Weights of a small self-supervised image encoder: 3.99M parameters, 6400 steps.
Rows from block 7 of a small self-supervised image encoder, named by matrix and row number. Rows with one number belong to one channel. Each number is 500 + 50 x the weight over its row's rms, rounded and kept within 0 to 999. All counts start at 0. Numbers have three digits each.
After each channel's rows are labels from the 100 images, of 14976, where the channel reaches its highest value: "strongest on" is what is common among them. Only what is clearly more common there than usual is listed. The data: microscope photos of single blood and bone marrow cells.
# convs0: first 3x3 conv (model.blocks.7.convs.0.weight, 112x112x3x3, each kernel summed), inputs 56-111
# convs1: second 3x3 conv (model.blocks.7.convs.1.weight, 112x112x3x3, transposed, each kernel summed), outputs 56-111

convs0.103:397444517509471492505537444461631506611516559509591388435477471569477486492513397435475580516468513554552490536490509547424445481449461440500547578466529501456422485495
convs1.103:502483399480528444544518454420607481586493577501510411450426464507544459471480472462477476532475448556510592486497511512467411472434532625499486451463499533520422456437
strongest on: cell type: segmented neutrophil; smear: peripheral blood; cell type: band neutrophil

convs0.31:507465421505507507478548520516485522499441433562429597413568493450417497524565409559478596471504574546563474427476515495543568591456543482426490477511414463443555462465
convs1.31:457510514465433427458444522526494482460479452464434370594518462470525553498448425529425524526474558592422460474563528548525463534554405549425471496520536480534470512530
strongest on: smear: peripheral blood; cell type: segmented neutrophil

convs0.20:586556530484501508444455496571490534521415498511459493489519601566384546424562552487466527531472492488581461488507473573566429509489459499456449466515532469459501589454
convs1.20:414492501538502554591458511490439589542498444573569465499557544540486476552406512475466526480549526487495442468494527453408530528471544430528477513477466422507589472566
strongest on: cell type: erythroblast; cell type: lymphocyte

convs0.74:507485528375565446450506516532489500505448489545503530430387518534479407508565505504539577434435504514487463436531469480536469543519538523459553481504374491443555536420
convs1.74:404506569506511424412525506489456463429579514434482486513441539613520593562437450445426521452423472427509405603566489428554519494550510484508515516514500508483517504473
strongest on: cell type: segmented neutrophil; smear: peripheral blood

convs0.12:489416530514600497521618611469511560540475500523471599519566475451483592485538539556360498437555490551486533383488565487594546461446491547571517438535461500465591470470
convs1.12:605535505523566532545462495408519483577561620429531517490475439539479489456518646387542467435477466536495567555434480549506469529527446486455506499498438475509474482543
strongest on: smear: peripheral blood

convs0.76:546466502435545434503529504580557489630411415487578438486521359444527517357500519486458528506456515452453511499472442460549544575451523477489519449568569449473506452473
convs1.76:461513501497576472502506465590560394507567566428594486530536552507465549504518506452565489549513556555536465603401567531595606491500495538556511535575437473519441599463
strongest on: smear: peripheral blood

convs0.42:370453517523462457544551485498514498599410438544515495530545513546454534456472499463439520504416521405491467462491487494593563459505478530391445474533410412520484494493
convs1.42:453526563515465496459494483556538565481514566489520463489486559513501615500457498488510519367474573391566462506574508570430536570432508589531588504455474477470528553433
strongest on: smear: peripheral blood; cell type: segmented neutrophil

convs0.19:542502552492496478415543531543488519422424526558586502537368457562446461535486453494489598533444451568507460491442503520485516499511530637490456447454491468463570511451
convs1.19:448470495469461606584523500444402537587487476399578466530413546606466450582499511519463388531522455490485504435471474512582553506529511499586447552458474523531383553527
strongest on: cell type: erythroblast

convs0.84:424521537493596468434518491565495537457463496547453362453483512540387535501392477430546504535475527564547468488500573475466490551495567537413403492484512491492546515454
convs1.84:500520583484526531489431564478473460498460466565492543515441486448566452428515584508493472436344541503418488526400589507550550541443422611541498524485495645460412492489
strongest on: smear: peripheral blood

convs0.73:504541504549479518518515465511396488438517472506574471468536466586476449423374519459478511417567471497592472461516524513550473511428482513532385570481536489575477465467
convs1.73:615470574494468537491529503506513480491453504555551428466512474474580494559578477386483486541537479439535454466533553509476457450502509546469530521474479529535498497513
strongest on: cell type: erythroblast

convs0.3:531591464437490563483589577571545533392381461522524567516544529493535559534546479529408531502462441543524499564481540445477440482469563511436484572479496482444462522479
convs1.3:499532472498616418538529523566512589445523524530586535418522449529584492521495451478486482494483433459498498571549487552428469537555481591577486494589541553469482533483
strongest on: cell type: erythroblast

convs0.60:483494533474551520580536545480475683502442467513512432536556501486484433502499472430406549505496541526475419442455531604471521507478460511438575518604505469436489417446
convs1.60:522409501545503501563478526504525452626528499474404467451525441432463470536392533413481524375464560472535465528478454510552490539481569592506534538545468498477496447485
strongest on: smear: peripheral blood

convs0.88:483467443553513472465544499552476425610458371520520495508427511541514475461474584507425449436575510524539533511527553438524427457595441508428453562487355546508586556469
convs1.88:428481434495532555579465485482593513537549544475566445456499513508505466475455477528529543457593576602545556493510539510510458560504497459541563495533450534381479557607
strongest on: cell type: segmented neutrophil

convs0.98:415615439555512514524534468547453578466379474495492489495546484468456455520495456516507555545535550483572526480523459441608544478476490474493509479470552548482498553471
convs1.98:515465523470523393550537473490455523490608386437461476488524466513490574523491536528529318439533528489506518519554484541544454508524433430503458481480436518455520534492
strongest on: cell type: segmented neutrophil

convs0.54:489465470461494496427550487511442480511489426484510465498519490433536535467635424538566508489549530467421434433516510484475521617421489489588534433521570420460526529439
convs1.54:471474461420441510496459514470512442582531505541513538564559601600467549500494487502440521504522509596496441574548633555512505494566461617435508535539555435504498532396
strongest on: smear: peripheral blood; cell type: band neutrophil

convs0.87:497496499467423466415493584509479528528530393522548519454538513477431436478399495478455498632495433526519524493478557580596488491591567574495454440500564519418520572457
convs1.87:449447525480569520603569490549465567452584508535448556531519486528438487583469526534415512490442397525533493524484473460390476540576454475498489502393521470488511519449
strongest on: smear: peripheral blood; cell type: erythroblast

convs0.91:362455567523389483524529531432503569489501545520545398372523555486438531527591460488423542625506517456499518561469505537579576562454405530508460566474465426491482474488
convs1.91:450498454490440491553466501489512503604519569530512444465489513471505460499426496501388547553494511551465552570519389616411537555448525475586585474462451443556553554511
strongest on: smear: peripheral blood; cell type: segmented neutrophil

convs0.23:445556555484460456464622560502475553494492515471474497470411440528566406508530486407557484461554486533509488445551511514574408559456523555493553511503482455457544496453
convs1.23:501459507523486520554483465432493541537463582474549449522481576620481477485408537469425496498527581458484452515405512504435571424474474476525531566445478516529492584446
strongest on: smear: peripheral blood

convs0.93:380484541454525514536584527437466589498476453482404505533510455473552469475397544470475437503551488445534511438509505565640544587492477491457442479544515488506584405503
convs1.93:615506533451432552528480514527542517454626455517509493454404460477438454486510530503461521441557516578486493397468526512585540515432512486431515518504417498483495463575
strongest on: smear: peripheral blood; cell type: segmented neutrophil

convs0.77:427539533476490435528521481431484462532509618507554310499542526519398539440467541559394500444486523490471499465492519547550552502576570448533448511487432472547483528414
convs1.77:599462484547563487478484435396456456504467497472471565510488525486597439455575612553561471404437524496490464489469525451546505481453523430480544417446572450506468460504
strongest on: smear: peripheral blood

convs0.50:435463506477450478557502525463516457486515487467476467482471489546499526459221523480479549482488534522572468529512463587585530480476516501483476553523605473473528541484
convs1.50:454566524450474451541525502549456531466541475597517472457503376487466447448478568453413497447496453485414488446518447473437433474462488520480490424469425479455508470404
strongest on: smear: peripheral blood; cell type: myeloblast

convs0.65:476529482509572549552482582432368462422536605451579463594519454491547550459609562553561467422525512550467515505529519535452482474576624491498494494474475531472478499527
convs1.65:548469595463440471516528399584499484526559435464449462458550497525482536534506378452499626520454587543553471531489552572558537536533440555476583462596437503572515595457
strongest on: smear: peripheral blood; cell type: erythroblast

convs0.41:426470493470531486482496629468515538467470405522501565448511518477426523512458488495713474411503516451431501457424556519434563493493461599547504468508483458590450535464
convs1.41:468484490527348505530411431522513462372480484447541505555468536534485518517549323561535429537487491452458539546451440440487480506469495506516458581467541506527461432407
strongest on: cell type: segmented neutrophil; smear: peripheral blood

convs0.99:543458479520507501424599391513417576507437432559455475439474492461445527513511396506457507490397457480460523592412582516496519407485472513561358476500531442460526448487
convs1.99:441478500539545405497555614556325483464496456487517504514513424570481523585560442494501573549498526503536506528514485547513418472470620489599490538510497496521476464464
strongest on: cell type: erythroblast