config = dict(
    horizontal_flip=True,
    learning_rate=0.0034,
    precondition_frequency=16,
    merge_dims=False,
    weight_decay=0.1,
)
Rows from block 5 of a small self-supervised image encoder, named by matrix and row number. Rows with one number belong to one channel. Each number is 128 + 32 x the weight over its row's rms, rounded and kept within 0 to 255. All counts start at 0. Numbers have three digits each. After the name is the row's rms in percent of the matrix's.
Before each channel's rows are labels from the 100 images, of 14976, where the channel reaches its highest value: "responds to" is what is common among them. Only what is clearly more common there than usual is listed. The data: microscope photos of single blood and bone marrow cells.
# convs0: first 3x3 conv (model.blocks.5.convs.0.weight, 112x112x3x3, each kernel summed), inputs 0-111
# convs1: second 3x3 conv (model.blocks.5.convs.1.weight, 112x112x3x3, transposed, each kernel summed), outputs 0-111

responds to: cell type: erythroblast
convs0.109 118:197128117160096125119144111022140058151120104151075113096150145094136108108117106116126130106119088150153152181108125149092105158126115085098103122163100210136117074062163145157097124129088115133157098086088137103122152122133153160141127092151057174135126119171066116116189133123206091117107122104136152095128151150150157131148108202125
convs1.109 116:096178117184145146080077127101103101116115173074101191136171079160122119134185136103181135163116117082126115129141141196131102158089154115125150122166134050155079131150122152146086105145027151105112099154117201129116134141126166056108158120116145126162095112186138105158147104139133094154125142138153076182130112166106143155111122177112

responds to: cell type: band neutrophil
convs0.56 087:081131204172064127083082154110109165119171135119099149167110131118087095086142107145056094132156079145097109154129147109125181138132153103135122156136071118108113089037195078147124194083090135142124060074113121095154103066129165098137150139125179139153141129150115127137142120112153153121134105166100090176147149144089151151128132182133
convs1.56 083:125137086191140181150117139088121139125090183096145160157198092201130129094115128103106141148132135165122137142172137168123147067127122095108154139170148079186123110176115140129155100131037142102127094101073124144093129065098127105172166112101125115215115123137090114138145140139069138090147174157129088104113111110095066135189150112107

responds to: cell type: erythroblast
convs0.53 104:132155137120149155105108078127143186089135122165100106111096137127114122127189156132126130095160136126128129135098155140156110158127121045108160228148165054123102161158176091207146111119162191110112104117132087156140134140130138154088105083185146147130161097073104098127092126106080146182073126075138074159134103074137169171120150098132
convs1.53 108:111098107091146085134115108073096121138131168152087094089140137080155106112063114168110127120137130091162147137140101115107101135115133051115137080094141166095138116056160122046088064136101074096113185138101117215103105085169128105102140062120117126083126068137136103097101107144104118100057095102105167110137127170141108120127116133086

responds to: smear: peripheral blood; cell type: segmented neutrophil
convs0.38 114:077128141074109084183139180117158103133113108123117122138145111076087192130140112124069109151131112132129089122140153073093113133121100192153150124153119224128081195097154116144140124152154124136095159121125144132093157161154096083104182156093159098165123113115192132106121142164181065190069113125147135143085155137130198117185109136134
convs1.38 120:090070100124101131074102100161091152152097171139091127088116151161161074063086181114099114099135101114182157083111149101108076120143126067127122131092087126087172132132168146099101119118089131127131170126073109160164121093157140098175100154118124197114120150060113125137047100142087086097129094069118135093134143115103111077106107098082

responds to: cell type: erythroblast
convs0.93 095:096106109115110153124086088101161101130105160101175163102145077151148108110152148175159126178111056111104139144123173073052145079145176072138151099123135146124084077144114108100138131151094140101165150189142097125149208129106128151140185101125157098140112084102169123112146091214063166120102120135147091148120111161163160097127145074154
convs1.93 083:094100154077168151073132097117147083109131203109124186129123115115135131160167176099129158135142164190176136112087168085122159119142131138117115146109081149141189122088118108128106103162186178180135133084135145123139164128136193152207140116180114146141127156122104126187121101141100173101135098063134165085177073137168147120170095169106

responds to: cell type: lymphocyte
convs0.75 099:089154083136183138145141116160127214118082132100193136100103100115171141103130066133103110119110138096184078112204121144131144108139129084098194046101153117152047145104155144070151142161147136092107163131119126158108180103171082174100103150145143117195107109147168102123153129065119127133157110131118149104160091139120123143102100120096
convs1.75 095:131162137170096072146143116109133104161153162076120181084071103107126124157116188170123122080125122159110086125100111102132132072126173132192111174121102110117148106148151137140123143145140232120197139118098123080137089139151168164155148134137152133081123160127168170190154106104167065100118184153119124074084104088079120094159146153156

responds to: cell type: segmented neutrophil; smear: peripheral blood
convs0.58 108:130090117172098119088130094113146116050144181097140144104189116155115102114132108151142162113159149147125111165141110093119132102078117145121130143191108212146090060158136104119106143126103159150146119150188106091135084199184103092130151100110162070167139141167148121183119138099116163075208100153071150150128095072134093090131137114106
convs1.58 098:141105112170090114116132197165145159121065163106109127157075084115096129165125109099122127128114097126118163233151166131092119158139150119130174143124123120136122154076108137145161151082139116123105093062113154140152155087062117093156133139052125092154060179064087159112078109140183125108125104120097132151092121130130079143061120145172

responds to: cell type: erythroblast
convs0.24 115:150191135125108149107147127124096102193106105106108106139125050151148145145121123129143099113172142140157113121089173138097075089094114113147140169140178032102147114044115136117164126158165116103093145120147107086137164180145112184111148125175124130168165101053167122130221110171104094166144153064150094146120111140146134100105139093115
convs1.24 096:065118127123127147101102104088090073209146221168131085112126154118112089093138127149091175118147093113125125085136125139145078092119128171126078103142135039193131131066112144154149140183112158122147092152148127114150138116145161143160128129166079126148168109114136196130099145117071140169094118112083098127133128111070147090091117121198

responds to: cell type: lymphocyte
convs0.43 106:084158161148186135122167099110157039163144116111140077154086159135155128083085113100086090078094073149140197136125118115092180181147089136143112067097088163074103144168156138184140178126176077150127071131109131138121106093138137110125089130135169154126101137160116137110113145131141107141122150152208154192127139120134124069106123161107
convs1.43 100:127119117118083132076158150190099204148135113132103129125173140145109161131150080144158147169114126131138094125117124189119097097123096115206102161086113094164116141109106085085104117094012159110115139148165148117111094170164124097137154130144124065147115141108118079139058091043094177139105078128089128122139147127179090118142108138123

responds to: cell type: segmented neutrophil; smear: peripheral blood
convs0.61 090:137155146096108113192138085182129152126121103165148137086103110141139093123158093134047145126106097064109101102103203140109073086177122123096156127160136081218133139160147162146146095136062133107105120124129102129127165155117157123113136153080168131132118108083111168105165129137110087153150097165145078030175115124118080166089112131094
convs1.61 095:131134156111074129150107132125121148101142134118104124237132182168138078142146125160225141115118084144133135127147146194134091128159100075152116125097141130045149182125098172085166093151142126157117131106109145144188127097054123083104094117132163152096104090130138111165164113117152112135140117109076104070089103155172114101113145185168

responds to: cell type: segmented neutrophil
convs0.25 093:104118122157070119118125138104133106122165122114143097187144134167080108108129104170152093073082118158142135082122148118178091109141092169128110169085125172116134081195086132083095194150078132084117143144168131163139134081103133153088130134096187163123082177127140146151184153117111155082161185188059159125154098107157118083073103109137
convs1.25 094:066139114099171153124154095074130147158147073066132128059109152128134152094097104139128098102117195126114163143096091075125100057130137108085075177117135108095176105110072150148153094103151141094173110103099134129106129098154138207108146120132078147090105123048150153130071130150098115125143091182155093146110155107122156155121072173123

responds to: cell type: segmented neutrophil; smear: peripheral blood
convs0.34 085:128125104108136133162142117133129181091120090103118101155174078106104134155076151073127127091080061139114123090086148055102134098102140105139159103180127111147115142132145150122158051195125126119173140120194173118096137127145128105212131113178179128123112186127150136180152098111113085146140127171117192055142129134147084156126070095133
convs1.34 104:116125164108138093116178127186147155107121157112125178085044132185150066138128151121110170130058139169114133142162120117094117077155103115144120138136111188142176090151148122148136094078148130150052148105244101181128155135121089153139151161138111130092094087133123109171177144095128142145118133098147171153148079101148089154098168157139

responds to: smear: peripheral blood
convs0.70 095:124101095137128112150127098122070109105126106102095160081135070118099133168138074110205132147126162086113075142088163096050130113150096119169121094160127133132115095142133131125117085160129169053122103097131039085148174068082135177095149136096077089111100129107131087102125126122164110129137120107124087063215131130134103096142149096118
convs1.70 092:139165154092118201103163152138171148072152088151132142145083111113208120101150180171124120083153144132201088175159197137110157161112174135115138049107109125161170151090114140172104142097080153149137098121145148121169095188170090114152153139138149130133169183160125090172104134147130146121136163116132099169092164166137185131108110102093

responds to: smear: peripheral blood
convs0.39 153:097132079082108129175097106150113121160094134114163103138116065112129078145161139146169108145113222114103083136141116138076121201142118144108084160096082255154094147068152131117148126157134131157143223118129110119140128110067089127128161135148119137097181118069132130121124124116126128161168091141130097131137098097154147118103159081125
convs1.39 126:112097136153133080087127123105114046082102124195104075117104096134147125101071132097092128091082127123098110091078138068107141122101138090111142134108119102087159073095154100113102172126221091143110085146073154087129113158178077137132113120108073164083139141141087096115102106137121131173109124065147127081081138136095179096111129133082

responds to: cell type: segmented neutrophil
convs0.6 088:110132120119125095108085096147050149131174083092157139133141137108086091184138092112117138095103085095155129172102104136101120157075165135114159077184170145099113098140219170094124163139102110095127104109144164138137136109130109085145144129130135197092156176091141111130145081170102114079140085119017108155160177154115118127104095163113
convs1.6 098:114084139136125211132160104161108147112130150144158119133134114159127128092132174135135146175104102142078095144130086117136095153181091121125139130137120164175124146144149099101118149118119130086143111135146086118089114140160157169179191162152139120085172187144178120081114108079121134074120183128084130112063095103073146175255131074139

responds to: cell type: segmented neutrophil
convs0.44 098:116162152139117137098137135101111121118163081109090129143151047112105159165182139146159158092132095071086201100129075135119111116141142145144209137092146098140157099109061131136107120119120109111116110141147105075157184111066134169152100105102184168069134174126102178157101135130113120097136137167151132061074099135066146110193093150145
convs1.44 088:083107121095132199146140101110184142125127178126115084091135097103104180091103224153127125108174095135139077111174085128152139126073129119170120123183151063079102118117141104128156146179130103081112137093136089136110095154215148142103179147167079120102161102078132129095187119102105133174117126143164133097144110142114139159125156085080

responds to: cell type: segmented neutrophil; smear: peripheral blood
convs0.21 100:142046156092122085109088152136152161122098132100140104141109088125167170087146131175147151191133135161156090082140133116092160163117099069103104072148116077117125131102125093124158104151218139126072116158110116129069097112146182148097146123106091097167093083155130151133108116125115166153204186118150083125083147162114148083149142078173
convs1.21 097:061115143134155141124118138090087133163109156133140219106115159163140161111102157147114219185109143135078135152170107082088153079163107166158103066169128150145142118131119120108196072147097193104147180124113159147156145148130194115144117117104128143174126166110158109143172180140140138155081143169108150169106142067097132102157158158143

responds to: smear: peripheral blood; cell type: segmented neutrophil
convs0.107 105:142142079114122147130106124149175181104142154138192154131104154097120119122099132135114109132120105129062188118098116141193090164099141117135129195077105203083137129079138146128117118098161140134140158104128134105148075107087138119205163126167069066140115164133107156096176146115151105172156114151127174093110117155145165139031176183097
convs1.107 110:105138124162094086203109131072095132153101190099071149106119157157052101134136081070137127161091152123072139119120113150145121169126119115091168112189124136170109126071089088122109114130113120118105123158098155103113162100123147132096164131088086110175046089120096181154096102095147100100148097120182063156092140102112126144120120175074

responds to: cell type: lymphocyte
convs0.63 095:162129150124111183086085116194104110153146132137119161131182138163140140109135091144067136095146066148137094133151126152161136122131168109105136132102070113105117167117077073141131123075113171167177138120107167088077115100105112095147079109115130114136128168105064135074190139130071106158187129044141145200101141163070081125154132145120
convs1.63 078:104178156179094202091091115131120127182117124105124121124110055163079129173128068127164158119101198154112103180144114155094106130135156155194062102138142134149176138155145132170074088117141172133110125190109155121069112085153098130179161144147138157161129164162151115086110174142169146104177136075135145162131153095112101099137149156100

responds to: cell type: artefact
convs0.60 098:135142159098099125107171116158146161129117069121149105146161112110112063180131105153154146120087083104120087130146200144159139204142157110094129156124176106119130070135139193134111154138217135112141095114132104068124122159074151078138131151168169100105179113095087158146117095165087147082114126093128161089168189186127147117142097082095
convs1.60 091:098085128139194087107066082115149095092108077148160127104096143119100121064103125116128102064092134105166140127092089130122139121105095084095141122064085175120151150090196074118116116091120098103137132101131150116123048139143110090064109118055116145116152123144136076124166086104126149125139094079108121101141093120159217117125142108079

responds to: cell type: segmented neutrophil
convs0.18 100:136160103107044138121141158062110128063131171114129107132141085172170139120121097120153136118120115146161051162115124119171095146161121100070054138106131128093121092165076106121061096132089162138134074126146136171151138139141160124160155099067105124194095163126144179110155186173117145141126127107158199137116137103147118106165120055105
convs1.18 095:141137133123129159094130113161135100140144125167086193155134146172117132164117099130166133094152134152112147137144060163107151116148126135125168176108117116099115175118111181117165109184100114091146211192137157207161064087124144185108160121136103148134133132107093020118087156118109137171138178097148058130105194144146138144121140122165

responds to: cell type: lymphocyte
convs0.50 099:098150111105104137146122072157118144107185097128120124128117085162108140120128111174180109124128211139126141090072148143086134138139167131123118105129185079060153093148078081088093148103115094137166063142113089103117158177111139131110128144127107078138081185153106142096170134152024150137091159124143094102119112131114091061153116083074
convs1.50 106:118146169083128096136156134148134096147120117194098155142142086119172201116130106177088222115121122136113177042172157167110157086130124179168111157139086164079153114135087142153112146104172145135160198129143129131096091163128160083168065158141132145156151117105162106163116150155131152166136124187105146138144172122169142119160157112069

responds to: cell type: lymphocyte
convs0.82 085:147104120106162128068215109080130100117189127143153122052127092079169092151148148132159148105134102149199122147090148114103148100128120133209136129123091114138079111105100098152146100146137147092123131105125144091150154128092124120104117098122119082110106060140163085052140066132046151159152099160152057117113090111146099085109134152118
convs1.82 085:148149172104135123140149172093109083054105142139094094156148083093135189151147145135158114140162083148097133134143082152125134127105167136190117086092148134068120166168080131123188050211073130133110073143092087117129078101161175158178151170153126140123113158119119072168130111094158146094094170093153154108110143176123147132123153107147

responds to: cell type: segmented neutrophil; smear: peripheral blood
convs0.92 090:136118118140243123137155149148100138103145096104133133147150121095077120102140120138094081146131128068125112103145132093115161126144071092100140139153094186099128132076171088113113113098154095173110126106102133160132130113126139078096090086165192085108063176144125214121139136158124138144074139074165146204133139166087151145134111118056
convs1.92 104:126100156137114157150112142176167184095113186123170099125125148176119114178070118124092142204201107126144079142135105122081081143136205096162132137087107116168153125138162149135153135148112136086122093094134132123107108145131116118103130128147145088176081097147114104152090119091085114104127201156057121100156130098109090064203103150071

responds to: cell type: erythroblast
convs0.42 097:106150133097071159148109123094146098076059102114145185106121101126137102158142120123163112124130067113141144108136136083129125178049145130124144174141145080088205128116128174159120083109051133150126097159115055100123139148146127139137098126088126184133199147101115170090064152138092136196056140135124151129127141121084064120137111123140
convs1.42 101:178084081141167121075121128164115102141081183150065118184114157110108141183103112158134151100137073164147105105084131114126138055187071110141090089166170096143082144123104089117116131124178102111073117128133157107102115153131124164160119087179098102101204087093125100155107100113079115106151117136197185126177121144125144132082131149135

responds to: cell type: erythroblast
convs0.23 103:153108148100111101153189055082131130151177125098114172125145144122111138114105144156098113118128000127211161159094153072141088123163095128123147165152067147131121143175175127165126173083132129116144102094119110069199155115112093116181137172123126149173111084136134064131125146161095139120144127100117168134121144089108129130166112167136
convs1.23 097:127120104166101148124126119098106094206134110156156135138123111096101120065161163106148075162131125109098131122123048113130090161103100140146116136103068108127059129210103111091144084201099171159151169123130129131064138113043121154145181122121236133111121130089129138091129127131163127102115076136139073133134094116161091135143120133128

responds to: smear: peripheral blood; cell type: erythroblast
convs0.79 097:141142094166146051125091084111160140125164111114102123163096121119107133100080193174115134087078132031107142165090187107102122084156102097120155094146141129103173157144152121155133123150081141158169127169132041121159130089136127140157071116146152171079144106180074122150147074146132120178101145153135106136100131160083078181124116120100
convs1.79 089:118120091137066145091078118115107124127142150131092119166212114140139095114080114116067178173218089141126094158142106146180124126113143117092105117127090139136113116126141114139150140095161107086092101140133195121102142163111163158053147158151127107126078119165099149142126110112113239088114118147097182127152099139166113154126160161203

responds to: cell type: segmented neutrophil; smear: peripheral blood
convs0.103 105:130134088104094121113148094113108122131081158137132134093131122126064114188163133121120077146138129136118112213140075087096146165106038080150100168149147104105114114140122150133124091051067140103154153140116067067106110198120136117124143120148158123101195129146117129091112096112066185093113189078125107117113092141126084127159157094162
convs1.103 115:104112077159165145154142141128096150090103121164117105083137088121118097090156100132114077182070108167152162121154030147092127142112135155156149142102110116100123091132082125133103106182127116110194108126106169065135099058142079071106120093148205107141163104217177127136141102130121104114052138125151106157096121157138142144100110118143

responds to: cell type: segmented neutrophil; smear: peripheral blood
convs0.89 093:096117062144070148096118137131076152118147164150099125172146075134157122147172112164134127088113133055103170114085141098094125129127136125132129104118117035169066120155076100112136080091095146081107189137132097167165118102038168111115142124137101114130135186097135159095142079100152169168166113136129190118126133145126105098063145098119
convs1.89 092:149152109054101127146182148166126103146171165143102185113124197125118081115142201139159199144127090144130076106079147149139165097063144140155100172129154136182078141080060083148126137169114118137114109157148108144160147130186121141122145096133105177141142157082112140140136095111097136055168113178144169099113097155115131148133096187147

responds to: cell type: erythroblast; smear: peripheral blood
convs0.84 102:150085130137086108171090061137120152114153155083174178101082159154140107132183106117154102110095137132125105082109154120101104122130182070126180122111167070165154139130177131103105089091106154124116184172124131109103161149086105089084100133129127151149069179142124107122084120210054135222096099118118129124105079143126143104157130147109
convs1.84 090:172110097169126162164144115151144102139141114099190162113064174098144120110112122153094065185151074093100137153050154096176175045161085154115163139186162111121124126136118062106091127127128184117160049157131162115125131150158151137184154140104168155117166110088165105093141133120138123111155077155119164147127161099132143102102093153142

responds to: cell type: segmented neutrophil
convs0.110 108:096146104124108115087138184129102093133181168153093126129121139113081123120147088170074156111133116102095154167181109109135146122146162082068111130106136093089146121099079089081089120135097153116117075085203084113183116147038157136141098095090142144123172171159086158101155083123121121123177115125047109115083103149128080118121189129136
convs1.110 100:169159164203109129161110212104161146137147146102070140072171150143085147075144128046099092144145166125107156146180122164150123173092074158176122118103121097125135129150106189158138156094107143129197180136131169109138126105101158140114130163123163162117150185127127155172147129159109145109159092170170096200118179139139163155143121139120

responds to: cell type: lymphocyte
convs0.16 114:155135118111110176108134138134064128109106122123078158064112126157091113152105126130115191108091109149165160154114148201081096140121139084101087165147142140093105061132108116158105134153103113138127094163172070074118157207065156142098120113164131148141197104125132121089144096109119106091097134090174109178118106149098027088152121140110
convs1.16 106:101150142160119154151117136194098136133149131128097136179165092058090111100146112125154138101115170122038149162116084177134120144110120130140111115133058157083142166166154161116124085125093059101201150180122130070136113097065108100144069143140140082123152111165153091103123160158109129141126095157145079083091120124109190147152118181086

responds to: smear: peripheral blood; cell type: segmented neutrophil; cell type: band neutrophil
convs0.27 096:056129159183079182067097134125138162110102115150117098138078094092143122153158154204130121105087143118142143083099132080089104059109115074162147136163186152107165101121110120082087112104105138103105167189199070115120134178149148143115121132121108118118149112123132093157222087139101159108120121111086161152148153128113124085127075112122
convs1.27 105:089090139137158109111146107159137121160131188112157170163127172176123095097090149096199215140095141143130109116163132133109103119173099104145143123159143092133146123154082084108132124129112102131062171145191125149093128107081031105143075122124134101088119149163194119138163228125155137131160151125142095178136136134112088153171099134095

responds to: cell type: erythroblast; cell type: lymphocyte
convs0.73 095:126144102022169151107110087178120145112067109143062149127116112142131082111067120099146154104119059121106146083163135121167102141117164105107138102128148160195104134163111131090114144135130144102182102101154139127131132095080111064194152088134130148139090098165118117123140154106141163113133087153176194153119178095075054148141151153162
convs1.73 104:118115151134083104075160131148145121197124108110163107060154105105096127141111114146105130093120130134126121060133136111102130078119041075125070166115088093121046168186153122105139157148107146111164118107120118120105140176103171049159098106155135130081143142132120115084210088119113158133126124111132172087124117200111159112164075112161

responds to: cell type: segmented neutrophil; smear: peripheral blood
convs0.87 096:116119098149094098114100157136113122117103142168126140131095141112010064163128134117118091149114151102093129116095088159046140120115090149188106110119101088105123123141092123155076155063143119159140105117129077088126098103125175059164146160166152143118135145136106153082125139165180164147162233139113114184092133143147109117146168167124
convs1.87 074:103140177129115134111104143102131125121144162102134095129109128158123141145149073089146117144103131164151114137187190137078128164154109168148084137139135171123079128085135158115070177159096108143157183132153142115144119113131090042076156130077097107110120122132125149105105070091114151081143101124229127131107089116221088157041125133157

responds to: cell type: erythroblast; smear: peripheral blood
convs0.0 097:172091111177168132151141134071136150144153109148118146108102164117129095170131109099162121099111172116148150153174174163104110134161144106087142117156081070069087146144195114155122128127098124140156136085140151104152112157057122131141100080097217163126191143142096130084094165140089164133070063132129102117162080154045109144170152122121
convs1.0 096:110082136171114103126107138132057127076102142191154092110152074113145159113061098131138129111125072161118121062096117128116123143133144135107143148093089166106115117102148078095103138093152136101127127147120133107161148097118124090160169190150122072053162093098068177163105072115161150172072126057134137092165149109157191161127096160118

responds to: cell type: erythroblast
convs0.7 093:133092106145097160132149166108147190176197139114109189156122058139144159117083131125181159084154147141169118122150162105166153186146165096083088079140097068169156136101113158109047115133165118145157157126150125153116169117155116111141158139140176095093094151113077058113128111112087058149148095099117110092111133111134132119110119197091
convs1.7 081:129075158151190123114121073168079099141112149118076103093103098117118113153146090126133057097147128126147111101130167085073105113122142076139095128141090173102132128084054125086127117077109147056112109142128157112090203128172141167216173132152105158104139149119093107120102118174069100092096124128167168108171156084117110116140119135170

responds to: cell type: lymphocyte
convs0.94 097:180121114123113107128055100139129127141172175120055111102140150123073093126076151195065082147123178104095147118159103157078113147069149082140119127130112136112160141125111148172104082112098128099151086130127150107154153163096142109113129088140135119112152158102076140154152138069097087167236152121144069128102158173169139088121154098161
convs1.94 092:127219114103073096132092095129114125118148109193164133136142184120109205089163104142131082073135146133081129150110182131140151138121119108146121104163133096117099125126145061139075154069122126131098118154131132099110079148085104169098122090150066119156104162130185154124154083141090177101112185174084179086141103166117142110087082101154

responds to: cell type: segmented neutrophil; smear: peripheral blood
convs0.74 099:108101106200064096107112109094131071151116123128141138131127147154047170132143120150197112094131126102092152134095126086117134097106116183150141173115138187114087140098194134108129115193087150144084091140151141175127108114074160093105134163170174185091139218109132127061101117078159109113132119116151095121078135149099149126125140096092
convs1.74 109:135106162095099118143152123122146192147167152160113093120145189147188168133189104130119114130162095168182122106100088105119142136094123145176159089107115195077130167139111084133152124092124145119104049134145141173164094132147083091180155159121121136132138108084108168160195053121107129143084196138102175140169169123141091083163152156128

responds to: cell type: segmented neutrophil
convs0.19 088:140164095153112113117114129140089112175110116117104120078108131076155111175120063173110115117146115145152180152135164078101114138098163115103176132089126095097101137108055068107167119110101188128110093117129078079123131089103155112116097120145086108109161077072127144101088124124097140159123108176132037178139113125095054153126180083189
convs1.19 103:138125196097128156141157111205118107110157145164129122140126146109165128197132151157139191177092133098152095124183129125138157141118118178227112191119134111134122129094146109133158157122197143138167119132165097212155194130121134145122085140138086128075187175161104107087154161075098131140124130138123141132140128152091190123105165154169

responds to: cell type: segmented neutrophil; cell type: band neutrophil
convs0.96 091:190151154123096128154153192065136066135160111114129063155094130120107175073125150134157097167094111135114072113161121130057111168115140101139154084077145085168139120108189147130093073157063157097103096115163058142180125134093120123115144144138166178135149114135115119119071139124118108205114125138082058092110097104123136134134116140112
convs1.96 087:191123173126135164139141115191128133167149127171139131140124160176117128220069155108145207084125108170151130143168125175123050121196162179132154098169157122136181160132134052174129132112095104111056154127194130101143125117151108112155158160143146127128072105080156112151179140150123141125120171119126083140105125160124144132156109127133